config.yaml
num_classes: [67, 181]
norm: "layernorm"
mlp_ratio: 4
bias: "none"
patch_size: [2, 2]
widths: [96, 192, 384]
init: "small_normal"
residual_init: "zero_last"
beta2: 0.99
one_sided: true
adamw_lr_other_params: 0.0025
batch_size: 128
weight_decay: 0.07
Rows from block 6 of a small image classifier, named by matrix and row number. Rows with one number belong to one neuron. Each number is 128 + 24 x the weight over its row's rms, rounded and kept within 0 to 255. All counts start at 0. Numbers have three digits each. After the name is the row's rms in percent of the matrix's.
After each neuron's rows are labels from the 100 images, of 14976, where the neuron reaches its highest value: "top examples" is what is common among them. Only what is clearly more common there than usual is listed. The data: photos of plants, animals and fungi (iNaturalist). In brackets: how many of the 100.
# fc1: MLP up (model.blocks.6.mlp.fc1.weight, 768x192), inputs 96-143
# fc2: MLP down (model.blocks.6.mlp.fc2.weight, 192x768, transposed), outputs 96-143

fc1.453 101:138145120137094105130141122141123125088153177152109100158109104175136125099135108128180142103182136139152096114132170113159186131140144103160104
fc2.453 095:127100097137148154128112102139126145127122141151108140146112186141093144153153136138128109135176142110118151100104099148135125127144145124093145
top examples: order Lepidoptera (44); class Magnoliopsida (36); phylum Tracheophyta (36); kingdom Plantae (36)

fc1.629 101:161134122093130117115146072118144067131180118126130148119146091150102129122140077122163139101150139129156116149079172136160110141135145138146116
fc2.629 102:113135126132147144155146115136124158090083144133094117119171105102131129127108092116133137125130132144118119113140091124126144118111162114088181
top examples: kingdom Plantae (35); phylum Tracheophyta (35); class Magnoliopsida (31)

fc1.720 102:121144169107074180148157122144121111099140135146124128137120125091128092120127144120113130145149111164122110125151176110183106142157163119146150
fc2.720 097:164153133114147130149133132104143134151103122113123164143163119147150148139137116147149146123149105091164119144129110125102158138157094164105163
top examples: class Magnoliopsida (28); phylum Tracheophyta (28); kingdom Plantae (28)

fc1.367 104:175144144116149150086130117067069132142131118126115123129147156126145087115092173111115111173122133164167122113097125131100112168152089090165118
fc2.367 094:151118144123154073127093131123165133096100125115128153141091132106116135143092121136136155112134128109126111130121110143094079128157108118184111
top examples: order Lepidoptera (38)

fc1.732 098:144138120086127127136074130106108112114150107169137095130112135108132165116123073110129104108152100148146112090134177144100113135076130128112124
fc2.732 098:092094147148173146147116114185103144161127141062098133121148156121131121135147181131098173131140129149134111159107112081126136130129096100141143
top examples: order Passeriformes (55)

fc1.715 096:126138103128094134134141133134130116106103157127101118143102110176107117109119137102172155102179142136131109122135162077144166159134157126151083
fc2.715 098:118132122149128112127134089150132171111106134168086156153127143151103135154140174114131115129163112133119186103104117143134148141117132115070118
top examples: class Magnoliopsida (45); phylum Tracheophyta (45); kingdom Plantae (45); order Lepidoptera (32)

fc1.323 102:132082093110145113082127127140163099103127105149187146163163114104134125121072129153127095140160102172170138124101130112147190165122107130150117
fc2.323 098:111113113110133178145140169130129147132135123115116105137139148132123155104114122105115168106116128132123135118117107097061139113134121135136165
top examples: phylum Chordata (97); class Aves (83); order Passeriformes (59)

fc1.16 106:130133111093143130106142127117142109132106121122164106126120139101131156069185114085140107164129102129139104158149160111130095094153118117118137
fc2.16 100:150144120148133153144146130150134131076140090136140124119097145132101150141139164107154140143115113105082164116105113129137138090109129137100167
top examples: family: Nymphalidae (29)

fc1.342 100:126166145119134139131140140125139130114117154176111146158173153098134101102111095107133154132145134120145141110148111125119089126129140160132105
fc2.342 097:152103150143155114148131119133132115127132110152143124122133142130107136166150150103165111123126108133129110103113129100139161133119100118115133
top examples: class Mammalia (31); order Carnivora (27)

fc1.445 094:140075111102165146144105089122138071102169120105093112121116136119139134162077164102147094123131115165106110154126138106167150119143155093108133
fc2.445 101:134138153141111145125156123109144115161107179134118157121110160112109142139146097131160155111121094147104157140108087098147084133146102160121122
top examples: class Aves (83)

fc1.635 110:142155118136088171115138176106135106154117106095159119118102119102148094148136144112137146159134122142147109102140133137139111153125174160099129
fc2.635 112:113124153150152104139145111152162138192130180097176141110090091124116147156093102119142113115184121135130125186120098080146072084133108109124141
top examples: class Aves (85); order Accipitriformes (37); family: Accipitridae (31)

fc1.545 092:145112092114138157171150182078156121123105111111096146163126115122114134129165101115162132123121126143158104158136102114186141145116170129125106
fc2.545 099:190139118086139166134103097096118177127149138130118120147118122109106166133149161151084113165165126170132135134138105154126118129170164131119088
top examples: kingdom Plantae (68); phylum Tracheophyta (68); class Magnoliopsida (39)

fc1.631 091:130156107169125158136154162122134108130137130115144124170126114074152115148166177144181104110113095165126134143147158183152083159144156122117132
fc2.631 100:117122164149115102115116098119105134128138096143126138141133141093107115113171141134144152126090138129056136128171081140152095126133080152143101
top examples: class Insecta (96); phylum Arthropoda (96); order Diptera (45); family: Syrphidae (44)

fc1.729 098:134145145121162133181109132096152114096095133087124129125113145120125132118140101124137147101149142140118146138135134113123139092077132070113115
fc2.729 105:074161086137123106118156174101152086159174107126117153135152129129119142161121174124107162125099124144134121161097146132122097120138118140156141
top examples: order Odonata (35)

fc1.147 099:083142109098113154117131102127102132130116102124124108098116104094114187137137150094184151158160136105153057167122104177145115165104134126097115
fc2.147 098:151115153067109137154117139144150151139124175129154126127090150140118120159079166108095101117119147134154158146143161145106147125135122145119139
top examples: order Accipitriformes (29); family: Accipitridae (29)

fc1.447 100:156115151107113119154139128112101103102126108158115124159158121104151121160142124097127092142054126153165110116115094126116168089140137152118158
fc2.447 098:159114104115114087136105130164083096127162083128105085134127127148138110119108136112107117144086118072136159103117125126101128074135126111172095
top examples: class Mammalia (26)

fc1.259 102:104080106126134172116131137146099090075161122176129115131124153119105145152141163136106164122124129118120137102110100055117103145126125130134110
fc2.259 100:148126153096135114092130160157172134166113159093108117147129137101131135118114128118121131156149115129140071149134099126168165137177136142123113
top examples: kingdom Plantae (40); phylum Tracheophyta (40); class Magnoliopsida (33)

fc1.548 090:137117172095146127126114128169116162137149096117100125117137147109119159098169121127112149146085137140126147174186111156157153123127113143142094
fc2.548 096:139103125102175115087101113090142137119121075139106161121156141151109107104117117139112155188146130108114139096149078139120140115152135116128102
top examples: class Insecta (75); phylum Arthropoda (75); order Lepidoptera (67); family: Nymphalidae (43)

fc1.75 098:152163155122104158153146094138164134089156131131145140160161118110188133127135120093098113114108131179126096127163158139173138080118186098121126
fc2.75 103:122130096179139077117127134093133114119137106114089068082081061135118135097123129091120118129104109094133097152132132107161109129111078099116167
top examples: order Passeriformes (66)

fc1.539 119:113139118085129111124144111133160105114146135143140133150100095129109141102132162106131150140092136166142125136141111147135150195116118095118123
fc2.539 099:139069137109143115121097156163157160145142147128162114113144186118091138145088145146138080150138133082126100129129119151097114110164148133105140
top examples: class Mammalia (43); order Carnivora (32)

fc1.576 088:127123134112109145113153107123132078095144113158140075163131102123172134164145150096183100156119161110150115174138171139141140147141128134122090
fc2.576 094:141112126136120110143113105117115105137113139151128136105150137127118127113105100171167087127123114145146143135083164120110160071132164122065090
top examples: order Passeriformes (52)

fc1.276 096:152122102119125109123171128159122141138110129123142165138141096135138146140100108138150144163104117132146100163155137118153129132111129104112126
fc2.276 088:094093148142084177155128119135115157164109119103118181116102171136104137132101098136124143111114146099172160128150105148134108114102106132129104
top examples: order Charadriiformes (33)

fc1.487 091:161143115122116086107125132132136123124105089115129147100171173100136133114101150136097111145087105116182165133152136104096127119160118094140126
fc2.487 107:126116133123192123113117116116133112166126105150105155114119145165093108108116077132147140178119135122116126159131091161144087102140107126147143
top examples: class Insecta (78); phylum Arthropoda (78); order Lepidoptera (58); family: Nymphalidae (35)

fc1.760 094:140128113141108108151146097134150137156097141107113172127111160131145081141144089099125160149125110178114117173104127137161119125164152126098104
fc2.760 099:143099080145145151112193141112107123149130147089108119147168111145139120104112127104153128100133120175162136133127080136183155132147136139110113
top examples: phylum Tracheophyta (63); kingdom Plantae (63); order Asparagales (33); family: Asparagaceae (33)

fc1.730 097:119156146109128096086113101152112111076141151146157155150104152156130110144117111122145077118103121147144109111129126126094156140099088115169159
fc2.730 102:173166129071173103149080112111113083185132121102123127153134116109106122171145155124121104125141115130074092111151108130085105151128139140167101
top examples: phylum Chordata (97); class Aves (90)

fc1.260 089:129136130129123154134165114124122097155151142101119104131172113085141142123153175118135086109132098136139140095121152160131110121149123124139118
fc2.260 102:131125169159117104133122111128129131127138091153091147108142125100116146100124149147144170127080112139088126100125081150163105119141108138150104
top examples: phylum Arthropoda (97); class Insecta (93); order Diptera (42); family: Syrphidae (41)

fc1.70 099:145129120130130166129131109102128111128088139106118124157104117140139104134122141149128139083153088148109115134107161126126139116145118154155109
fc2.70 100:127137109182129131128138144118132122186159126134139105116129129141135178129084146125116172114142101148168095113115146107103126126134085162132106
top examples: order Charadriiformes (34)

fc1.179 101:147090092113119144140152075120091076122121077084122157134121139113130156116139141137114090164135112152100114128103107114132101117106169138138125
fc2.179 104:124086142135155118138139159141153140142122163080110122108128111115130139148079148147149114129093097129109105142122152073129104110131101133128121
top examples: order Odonata (32)

fc1.82 099:126122146089137094125107117114149187104143123164152130140110093136133113119091115111117133134110113160166116128114122125102141126082146131136147
fc2.82 108:133131133099129124139119104145176133151152144093097136150121107128135119088154175099137169102168134126150109199128147133136166158095133089088119
top examples: class Aves (96); phylum Chordata (96); order Passeriformes (93); family: Parulidae (43)

fc1.354 101:109180116147140107142134105143112150111147090100148162157092119123114182190121143107108148127159136109147123121103136115118104132100121162108113
fc2.354 099:157093128145070165121124169157183161152121156164147133108123127177131157131099135128106131150109133131146117107130114130096148111164141111152155
top examples: phylum Chordata (96); class Aves (93)

fc1.683 095:125130157118167114125122142120150125117137140140129137133101090098131124127108131159187124133131177127172137143115100128100174151145143122131123
fc2.683 102:139138134096102123126119130099135106127061145129151125110081140094124080175134107113135093139081096106149118087149154137129084103114152146149061
top examples: phylum Chordata (99); class Aves (96); order Anseriformes (46); family: Anatidae (46)

fc1.767 104:121145098122149158117131113100090116092139118102143096149126152117113163134121134133109123181145117157175095135128068093126120141135128123137102
fc2.767 098:137096161148118136141100153100165156150125153176102172130104129089089147119086145140099106144173139097089122164100161102131126095121122124125080
top examples: order Odonata (28)

fc1.4 107:111134116135160131155123096116147115130161116107174096117077148083143159150128093112099108146136116137164117157144129137106133108114143130129099
fc2.4 101:156107122167119146134110125158114126112114124143141158121148123201125104125080152132158156100128139102109187140100129124128135086115127126138120
top examples: family: Nymphalidae (25)

fc1.76 105:114107132079162138130129134110121091120071093115110112132150089179134148095113087119147163135075182132108126120149121145103112129141179104106132
fc2.76 101:157112138159082087151113169152127128097130158138173122141161171133168127116147102154117131122102125101111136117116139117161125145148127162131163
top examples: class Mammalia (27)

fc1.441 097:145131129101130120119112106119135136133100083118156149096136100148109090087093156087157151114147138112092104158113163153093117111141132123114145
fc2.441 093:145147150139126123103117109133106089132122165124058132151128071177130147172143100118145156115154129133119141159108148098118092129128131130111129
top examples: class Aves (99); phylum Chordata (99); order Passeriformes (69)

fc1.670 095:136092117127118158144134110123102124146140067123097109104141108123141086069141154073157124120124155114170119159081190157175141117093135131153124
fc2.670 093:111122083159148123111163164080147156099109133135136135160130133124140150089109101141165155130072120104118113130099112119082108148112102153140151
top examples: phylum Tracheophyta (26); kingdom Plantae (26)

fc1.513 102:166099147140161110140122101131118118141140097127136123114090103123162094100132144103107158143119136129156130133123124122155119087159168157132133
fc2.513 099:096128168112109154114139113146131144141106124140119126169167112140136105166110102176157160139135075128113134164100179082131116104117130118126127
top examples: class Aves (90); order Charadriiformes (46)

fc1.679 105:117122090138133146115073125065126112124115127190097112123137127149112130117156119165120117139153107192140120132139116179122172171090108166104112
fc2.679 099:134109147143124108143146112172135185124141084120126137111116082146115137117102108114119130122120138128124086096163158103141127111112148109143207
top examples: order Lepidoptera (37)

fc1.135 105:167156106115106130154148096109161171118110126100134163144103136120172115115113104140133139102108116179135140160133155087176158118168131117169123
fc2.135 110:136120067141111094123134126126094136151108135121112131114134121112112094113116146090157161124111126130142122121127095128127157171119128142123085
top examples: order Lepidoptera (40); family: Pieridae (25)

fc1.393 099:151129108083118132138165071130145109094136088095103133137120096139078107110134164106128127108110094104113106123115130137144124139120158145118102
fc2.393 094:116075186124102162100102145109151165127106096126094109138116132114143166157120105152134179130134137107099142148137139167132127092144122149128125
top examples: order Charadriiformes (25)

fc1.480 099:158117144081068132138140144112113081107112134116111109116125093157105133117117139096130202118087150092093112110134107142152112152126169163093159
fc2.480 096:119099132136112117125164121145097126192140143144166139150171160161133144147118103123116151154116102133164109136108135103111080100136129101123112
top examples: class Mammalia (27)

fc1.214 099:123185136124158129087105104131091108109120147150125131159113152109115141180116168152141123155135129186119151126132148124147110155096112189117158
fc2.214 089:136095125137105152101144136132130112143121138174111127112109082146104141099097111137163122100088108069085080168133115167093131105131116135150143
top examples: phylum Chordata (94); class Aves (92); order Charadriiformes (49); family: Laridae (28)

fc1.676 101:131115166166141144143146110158119091166132105098144152134114113091116083106120123160138097110104153165098140108100149130117141184076136126115148
fc2.676 095:131135135092135137125134178141145162182108096108135109132128133130125107133149123106103115132152128073140138105143137144107115138110135128129171
top examples: class Insecta (66); phylum Arthropoda (66)

fc1.62 098:095147090097064119151120110100108125090125116170141115149097152111115103100125124137142187121170146119106114106154119133127116087138151150134139
fc2.62 108:137117135118123073151098170136121130129114079176135151152123160134111100151135149102126169141123126104140126159133158105123154134106116126101152
top examples: class Mammalia (41); order Carnivora (34)

fc1.355 088:105134105120132078083152145133108114137148103135161147129088061123077147179131165080124094124114104107106049113133160155151153127120107129089147
fc2.355 101:145130148103095083132097081147128151134129131130132122087156131150122142135120131131122049085096123152164113134126128149102101135102158156137103
top examples: phylum Chordata (93); class Aves (90); order Passeriformes (50)

fc1.115 102:118137124166111161103122140138172128112076099159140130119093128134125145117127109153142156143180119125160126122170120069114130074136180139148120
fc2.115 097:147090081157147107130141111123145158094170157117087157100121151126095135119080158117143144160139158152130125166128099102117132144160073169150144
top examples: class Magnoliopsida (25); phylum Tracheophyta (25); kingdom Plantae (25)

fc1.599 092:120107143091150124176153138110112126100159109070133171157095111133128121097101087137170179112123113141143146109139138170127146127133160122142146
fc2.599 095:114166124124147128101154122116145138177158134101103150129114103156111141101148129151062107144149143068146140149139127103119134105085127132127176
top examples: order Lepidoptera (32)

fc1.313 099:121104139074170116101118094141067145108151142107111141138150148079133143128122141138128127165070120162129102117121099162120089137180094150122091
fc2.313 110:124133114123179140151116088136124131084106116145149147121099124132121097130084099128155173104129118093103140094103140095141118121103090096155116
top examples: phylum Arthropoda (78); class Insecta (77); order Lepidoptera (48)

fc1.489 104:162131131143161119130141113138176123132111141120116185139116181160109122159106119154169164130177138135107140097137160168100146117104143143167141
fc2.489 100:094108142126129079090139167128134128156130111121110149143146108078117133122065133088113099147073122083123109146128141099174094145116159125159122
top examples: class Mammalia (26)

fc1.59 102:132147147108164104111105075150134152147111074156121128114117134148141148136145112107122151159109118117122152142170095129127156108140098170129139
fc2.59 110:129156094140149103150098065118139115159124097135092170120155118132094104111127082100111136177144127122096151122142058101137158117133109113138134
top examples: order Lepidoptera (100); class Insecta (100); phylum Arthropoda (100); family: Nymphalidae (72)

fc1.439 099:130141096085107113156164141106111153070138145138099131114102136086095132107149136101113150117162135115122152133167104155092115115120140141105098
fc2.439 098:095094163093089104144166125127122089131169085146181118126129158135090133124151151108115139100123094122146121121111147101138128122103137122113148
top examples: class Mammalia (32)

fc1.748 095:132094139113130149135113091160105109102111125091102140102162102151137120125174085127141133144129123115123144116106123126092103110158145162127157
fc2.748 098:117148111111166117134165170141153084167141121131127084124146130111156119134089121101122137149113111102142130143169150164142136165159161083140133
top examples: kingdom Plantae (44); phylum Tracheophyta (44); class Magnoliopsida (35)

fc1.295 090:150093144142125152134140108162097100129148127086156153151104124141152089079143151093153120164122088136146101106148143144147145130121172154089157
fc2.295 093:131118138128130139129148136129129150171139111081103118132132117147155125132117138106079137115133158068146118098130090106123099131118100159116120
top examples: order Lepidoptera (39)

fc1.195 101:171117123098114159136134114113109125118136091173103123133142151088109151092095120144137124115085127138163136149090123177111145126112140104113128
fc2.195 104:144092080168153132127152118089163131073122137123119135141139097111145158148122152180116164106106105086106135150112175108110118110110120129162173
top examples: phylum Tracheophyta (32); kingdom Plantae (32); class Magnoliopsida (31)

fc1.237 111:136109091137121124125141101137112133098139088109124138117113146120092151133133125136079094125178127107180106110120120137116115119079080152153069
fc2.237 109:146123141154166139142126152143126073162112173130108117135129115099162192099062131143121172122095091124066098163100164116161104095089127102068153
top examples: class Insecta (69); phylum Arthropoda (69); order Lepidoptera (57); family: Nymphalidae (37)

fc1.121 106:166156094112121082141149101124139152098154131141138148152139120101120127138118071140138127085134144114147141119117122118168157134118152075166125
fc2.121 105:111143080184154142147144148140122111136099115108098150085119080095136099115123117095171124122145137135107169098110106085121153150083128114135188
top examples: class Insecta (59); order Lepidoptera (52); family: Pieridae (27)

fc1.154 108:155112145079135134136149156168122115130161124157057154090131115149108151114120108119102146089145101167113150102133139202129097122135085124105133
fc2.154 114:146130130084107094126133088115142129107121120145130140124114141125144110096130135157136173152136168145118143110146085140113142088129135097128147
top examples: order Lepidoptera (41)

fc1.450 097:139176085113140147103113158114144147125101117128142083131090126131123149154142122202142165131145154159151130111101111164153148139125165084067107
fc2.450 110:105098075101170110086109138104170130100087101112116127141133112128147099127142158142116133168121142124140120140068113143114103105146132108119126
top examples: order Odonata (53); family: Coenagrionidae (38)

fc1.474 098:132141137142121117141174125102128146074109143123128136131117089165140166082117124157145167124128130116125132122149156154133123094148114107125131
fc2.474 095:127090125135139117148145105107101131121120107130127186130115100142090157117067134145100148085123123087127128088088127090129163153160107122149163
top examples: phylum Arthropoda (63); class Insecta (62); kingdom Plantae (28); class Magnoliopsida (26)

fc1.332 089:136132117128108137104124155121110124160122111155149113154131114128161166123149168160146175157150102099151118111128129122141088151141158142133146
fc2.332 087:149140124151160132090149095125127087148120118128130130123084124161119097136103155149125096176104110131143105125134148105106121107123117146142111
top examples: order Charadriiformes (26)

fc1.411 096:152164163117086145090109146175114108103108145116152141164095134127129129129153158168134099149158101116128142136099138198143161129120140109065137
fc2.411 100:169112131087138132094106119154125139165120135129131099128120120134130134141148140118095108110161135080121151130114144074094135113156130103121131
top examples: phylum Tracheophyta (25); kingdom Plantae (25)

fc1.563 088:138139103128118129137125120086127127086103130096115154096109133112158110178113119115134142122154136138137091119148116121160161077115139115116136
fc2.563 103:126098082117139147100149118143151127120139139115129126131128142105111127132129123148148155128097096166132153148138108133149096112150125144089143
top examples: order Odonata (32)

fc1.56 101:147119133133134138150132083126128095138102115149108144177176112143150106131128152133149147144093125112093137110123169127133126165135169116098133
fc2.56 106:119128146106128101123127113140097149107099102126097107059090120096131143109140102157123108193126119091133112113126094093137136108091137132119114
top examples: order Anseriformes (25); family: Anatidae (25)

fc1.10 094:128135135111124139102130171130124136103140109089110107162145104146135118123125109120121121132150072147116147176121144189144127133159140122122131
fc2.10 095:148120107158090119128133113110148170132127115137110118142114123164145107102124098114119125137123102062108150158160122124119084125121135148101182
top examples: class Aves (84); order Charadriiformes (47)

fc1.210 106:135134114136115141109146126123106138130152121160158130109071071098150132122156154103163108124098098114142034122178143142145149185113104108125105
fc2.210 097:101155131134144138164146154165132129129130157093124179095127144136122142123083156097117134120101163159109152073141145127127102131122166132123199
top examples: class Aves (97); phylum Chordata (97); order Accipitriformes (27)

fc1.515 105:091075120111090163131144117093155099107150091082133131111124136139097125134140157118142150144142080079172123107079130101132087127139139096116126
fc2.515 106:138108102130146137107141191125092136155117150133094144138139153143101110105113098125115104110136113117093086199137123098130104121116164162139151
top examples: phylum Arthropoda (70); class Insecta (69); order Lepidoptera (51); family: Nymphalidae (35)

fc1.232 100:108127114103109105117140116156132087124150112079144135138142141158120171156102077168112117138160117128142101092116125089132115162117165139139098
fc2.232 098:134086094179149126143103155157109168158099172121121160137105084148128115142132172152117108147134125145118147134104145142092131110107119117133099
top examples: order Odonata (34)

fc1.522 106:133125129092136160139107130093104137126132167119128143103112147126154143154155135164131113150121125153134102132159136159124149109105153107152114
fc2.522 103:102088122177102123083154136116189151112149197108145138107141154108107091132142127075155115150128170157142143155143119118135093138165118110145162
top examples: class Aves (86); order Passeriformes (78)

fc1.251 093:116124113137137166132118097117123153152109098097189126142140103127112154115108134141170110138158117143139130118149117139135143086137188140128137
fc2.251 089:149102116132137134162148087125144169148154159140128119125125154177157162168095103131137138099098146150126112150108147087113104141107129100087126
top examples: class Insecta (84); phylum Arthropoda (84); order Lepidoptera (75); family: Nymphalidae (62)

fc1.594 088:114143125114143109097141124091176165110138099124093114139130092124114160170137110168159176151118148085142150176122121157079142141151152084101126
fc2.594 095:148137148118107120158151137121143113108102142151141141100137110096150078070144120099141079134089105108105123109150114152177121145127143114161158
top examples: order Anseriformes (25); order Charadriiformes (25); family: Anatidae (25)

fc1.129 101:118120101100166110155123108115137098120113091126159134118123134110114147101182105154129117132139102122143124125103119119142128144104134106137082
fc2.129 109:090106084146146132119144138127175127132093154134109152145110130130103082157088170149125108170086134107155135108100175106146114142138111104103155
top examples: order Odonata (52); family: Coenagrionidae (27)

fc1.642 099:143136122142099130081083142069142116136135122148158120142104128107120135146133097132114118114132064116126102132115135142138135123127122103129146
fc2.642 103:159157124132123145093164111191081111106138104165159137101129131134150130118131091143136140135103135140101109129118113112127119107118124140101133
top examples: class Mammalia (27)

fc1.194 103:130104090085178117144119110087136087141114107125133133090106145102142103145118106147124133129129122122096107078113130145140128140138151142136096
fc2.194 100:118128111168135141149129142148176121142082139121131118123161102134099119163115144176148134120106159128136114148117147090136134112133094103112156
top examples: order Odonata (30)

fc1.381 108:150129121088124093126094143097144099153133133112139129111143086126117161136114162095127111114186112119093132126116152115164166125147155147146140
fc2.381 106:099111122126147176128097121176167162126143113153121152115118112152139091137098164152127127076082145166147110128133097117112136126146139125153133
top examples: class Mammalia (25)

fc1.639 108:149129118107148101164092148127082096095118104137139191098124152104133082133117122140116152140141086147161118139110110161127108185129122132108140
fc2.639 104:094146158184121143148150142148130136134093122102091102108137139120144181127097140171103098134151130092079112170148130149123103111086126181125110
top examples: phylum Tracheophyta (43); kingdom Plantae (43); class Magnoliopsida (40)

fc1.380 101:137117125101154127091110080105112122144167130090124097161114157172155103170139097104117084154147139131096170150140119117159166115110137133142140
fc2.380 098:076096136173111084134143160134123133107132141137127105134114121105092143104058141116117131120098114110091115158145097119151120127130103134126157
top examples: order Lepidoptera (33)

fc1.336 105:105130154109126169142099105071124114147159157130157071103070100131108122142148163092154135153140106118128099148144128139137120145159173126127113
fc2.336 103:094106133143105118132131148175154132126113183125125149165149135113165092133086154140097149103107090101153126132153121142130109096119134143148138
top examples: phylum Chordata (97); class Aves (95)

fc1.12 107:125151141132131129148115110077100087090119097156172130137140156104146128123126120125085123094082087137166072147114100112132098117081168118149108
fc2.12 099:167087114150117154144174154154106160150111128132129153178147121131140144095121154121123086143105101129117088149155120141120107088073161087126133
top examples: order Lepidoptera (38)

fc1.438 102:105124107117120133092104132131121133140123116165134115157141152100108155122171137135095143126102083059121086127084108150137096101120146115099110
fc2.438 104:112125102101116120129120190116136105125106120108186118120123167124117150137119151089130136157087111120159156098118153121116132118106114144117107
top examples: class Aves (90)

fc1.707 095:148156090082104167188129122114108102087127129152127146152126101141118115091109102096136148137113150140085096127180124134120126104143154167124128
fc2.707 099:141120086119132044130125143118130127125107118157112156142140124126096139141148116124134151111105123097125134161087138134134139154099099112104144
top examples: class Mammalia (40); order Carnivora (33)

fc1.665 101:107089065152155127120139142150128126121115105120127124146145093160088108108120140151136155185108108118135128141121133161149144136134099103129136
fc2.665 094:127077120167124140127145129162149167183135157131109136122127166160135122139089145111101083085110142084119133145151131101114147127069125100123155
top examples: class Insecta (72); phylum Arthropoda (72); order Lepidoptera (58); family: Nymphalidae (40)

fc1.426 095:180140142101149120139139109095134131083119127170101158114091158130140131151191107119124123129089145128140116094146113153098148087117084141123097
fc2.426 098:081128137149134146148150138113100124149128144139126137118128118122109189122084113140135141131128142152171116128103130084117116126113071150111152
top examples: order Odonata (29)

fc1.542 098:166086086132131119114128121126114087143152100128142146088127159111118135119155142168121089147142110135119114113113105100125132151108169127113123
fc2.542 104:139108104123182119091126103103144136125125113117156110098101179139099134130108104149142144136086144095106137163116161097139122112116133115137084
top examples: order Odonata (31)

fc1.303 106:147122146102061143140148145089105110122097150079137142146140108138125112103160140138161165123135085096159106130104121131133102167144125160140083
fc2.303 103:113121179147153153128124092128103144107145115072140146106118120144095181077100126098087129148096135111123111120150164132141091101087123134129162
top examples: class Aves (86); order Charadriiformes (25)

fc1.3 096:173127134081117106148131135136156125154151092118120139144127158152101087144126160118157100140121096073137167133094145148126148114140131149148115
fc2.3 097:108142105168143098078133124133103150098133115124146138120160165137114132099130100101129133126123103110135085097142142098104143115178154171124137
top examples: order Lepidoptera (44)

fc1.289 103:108137140123116102124119114106148171101154106140127134094133161111082149152160165153158156142166188095165161159150142113140165132131110115140125
fc2.289 094:135144098094169113114071103135137127132143117113120178141150127118101169080112114112132087158093131131119144084140120139158142113137136125125131
top examples: order Odonata (35)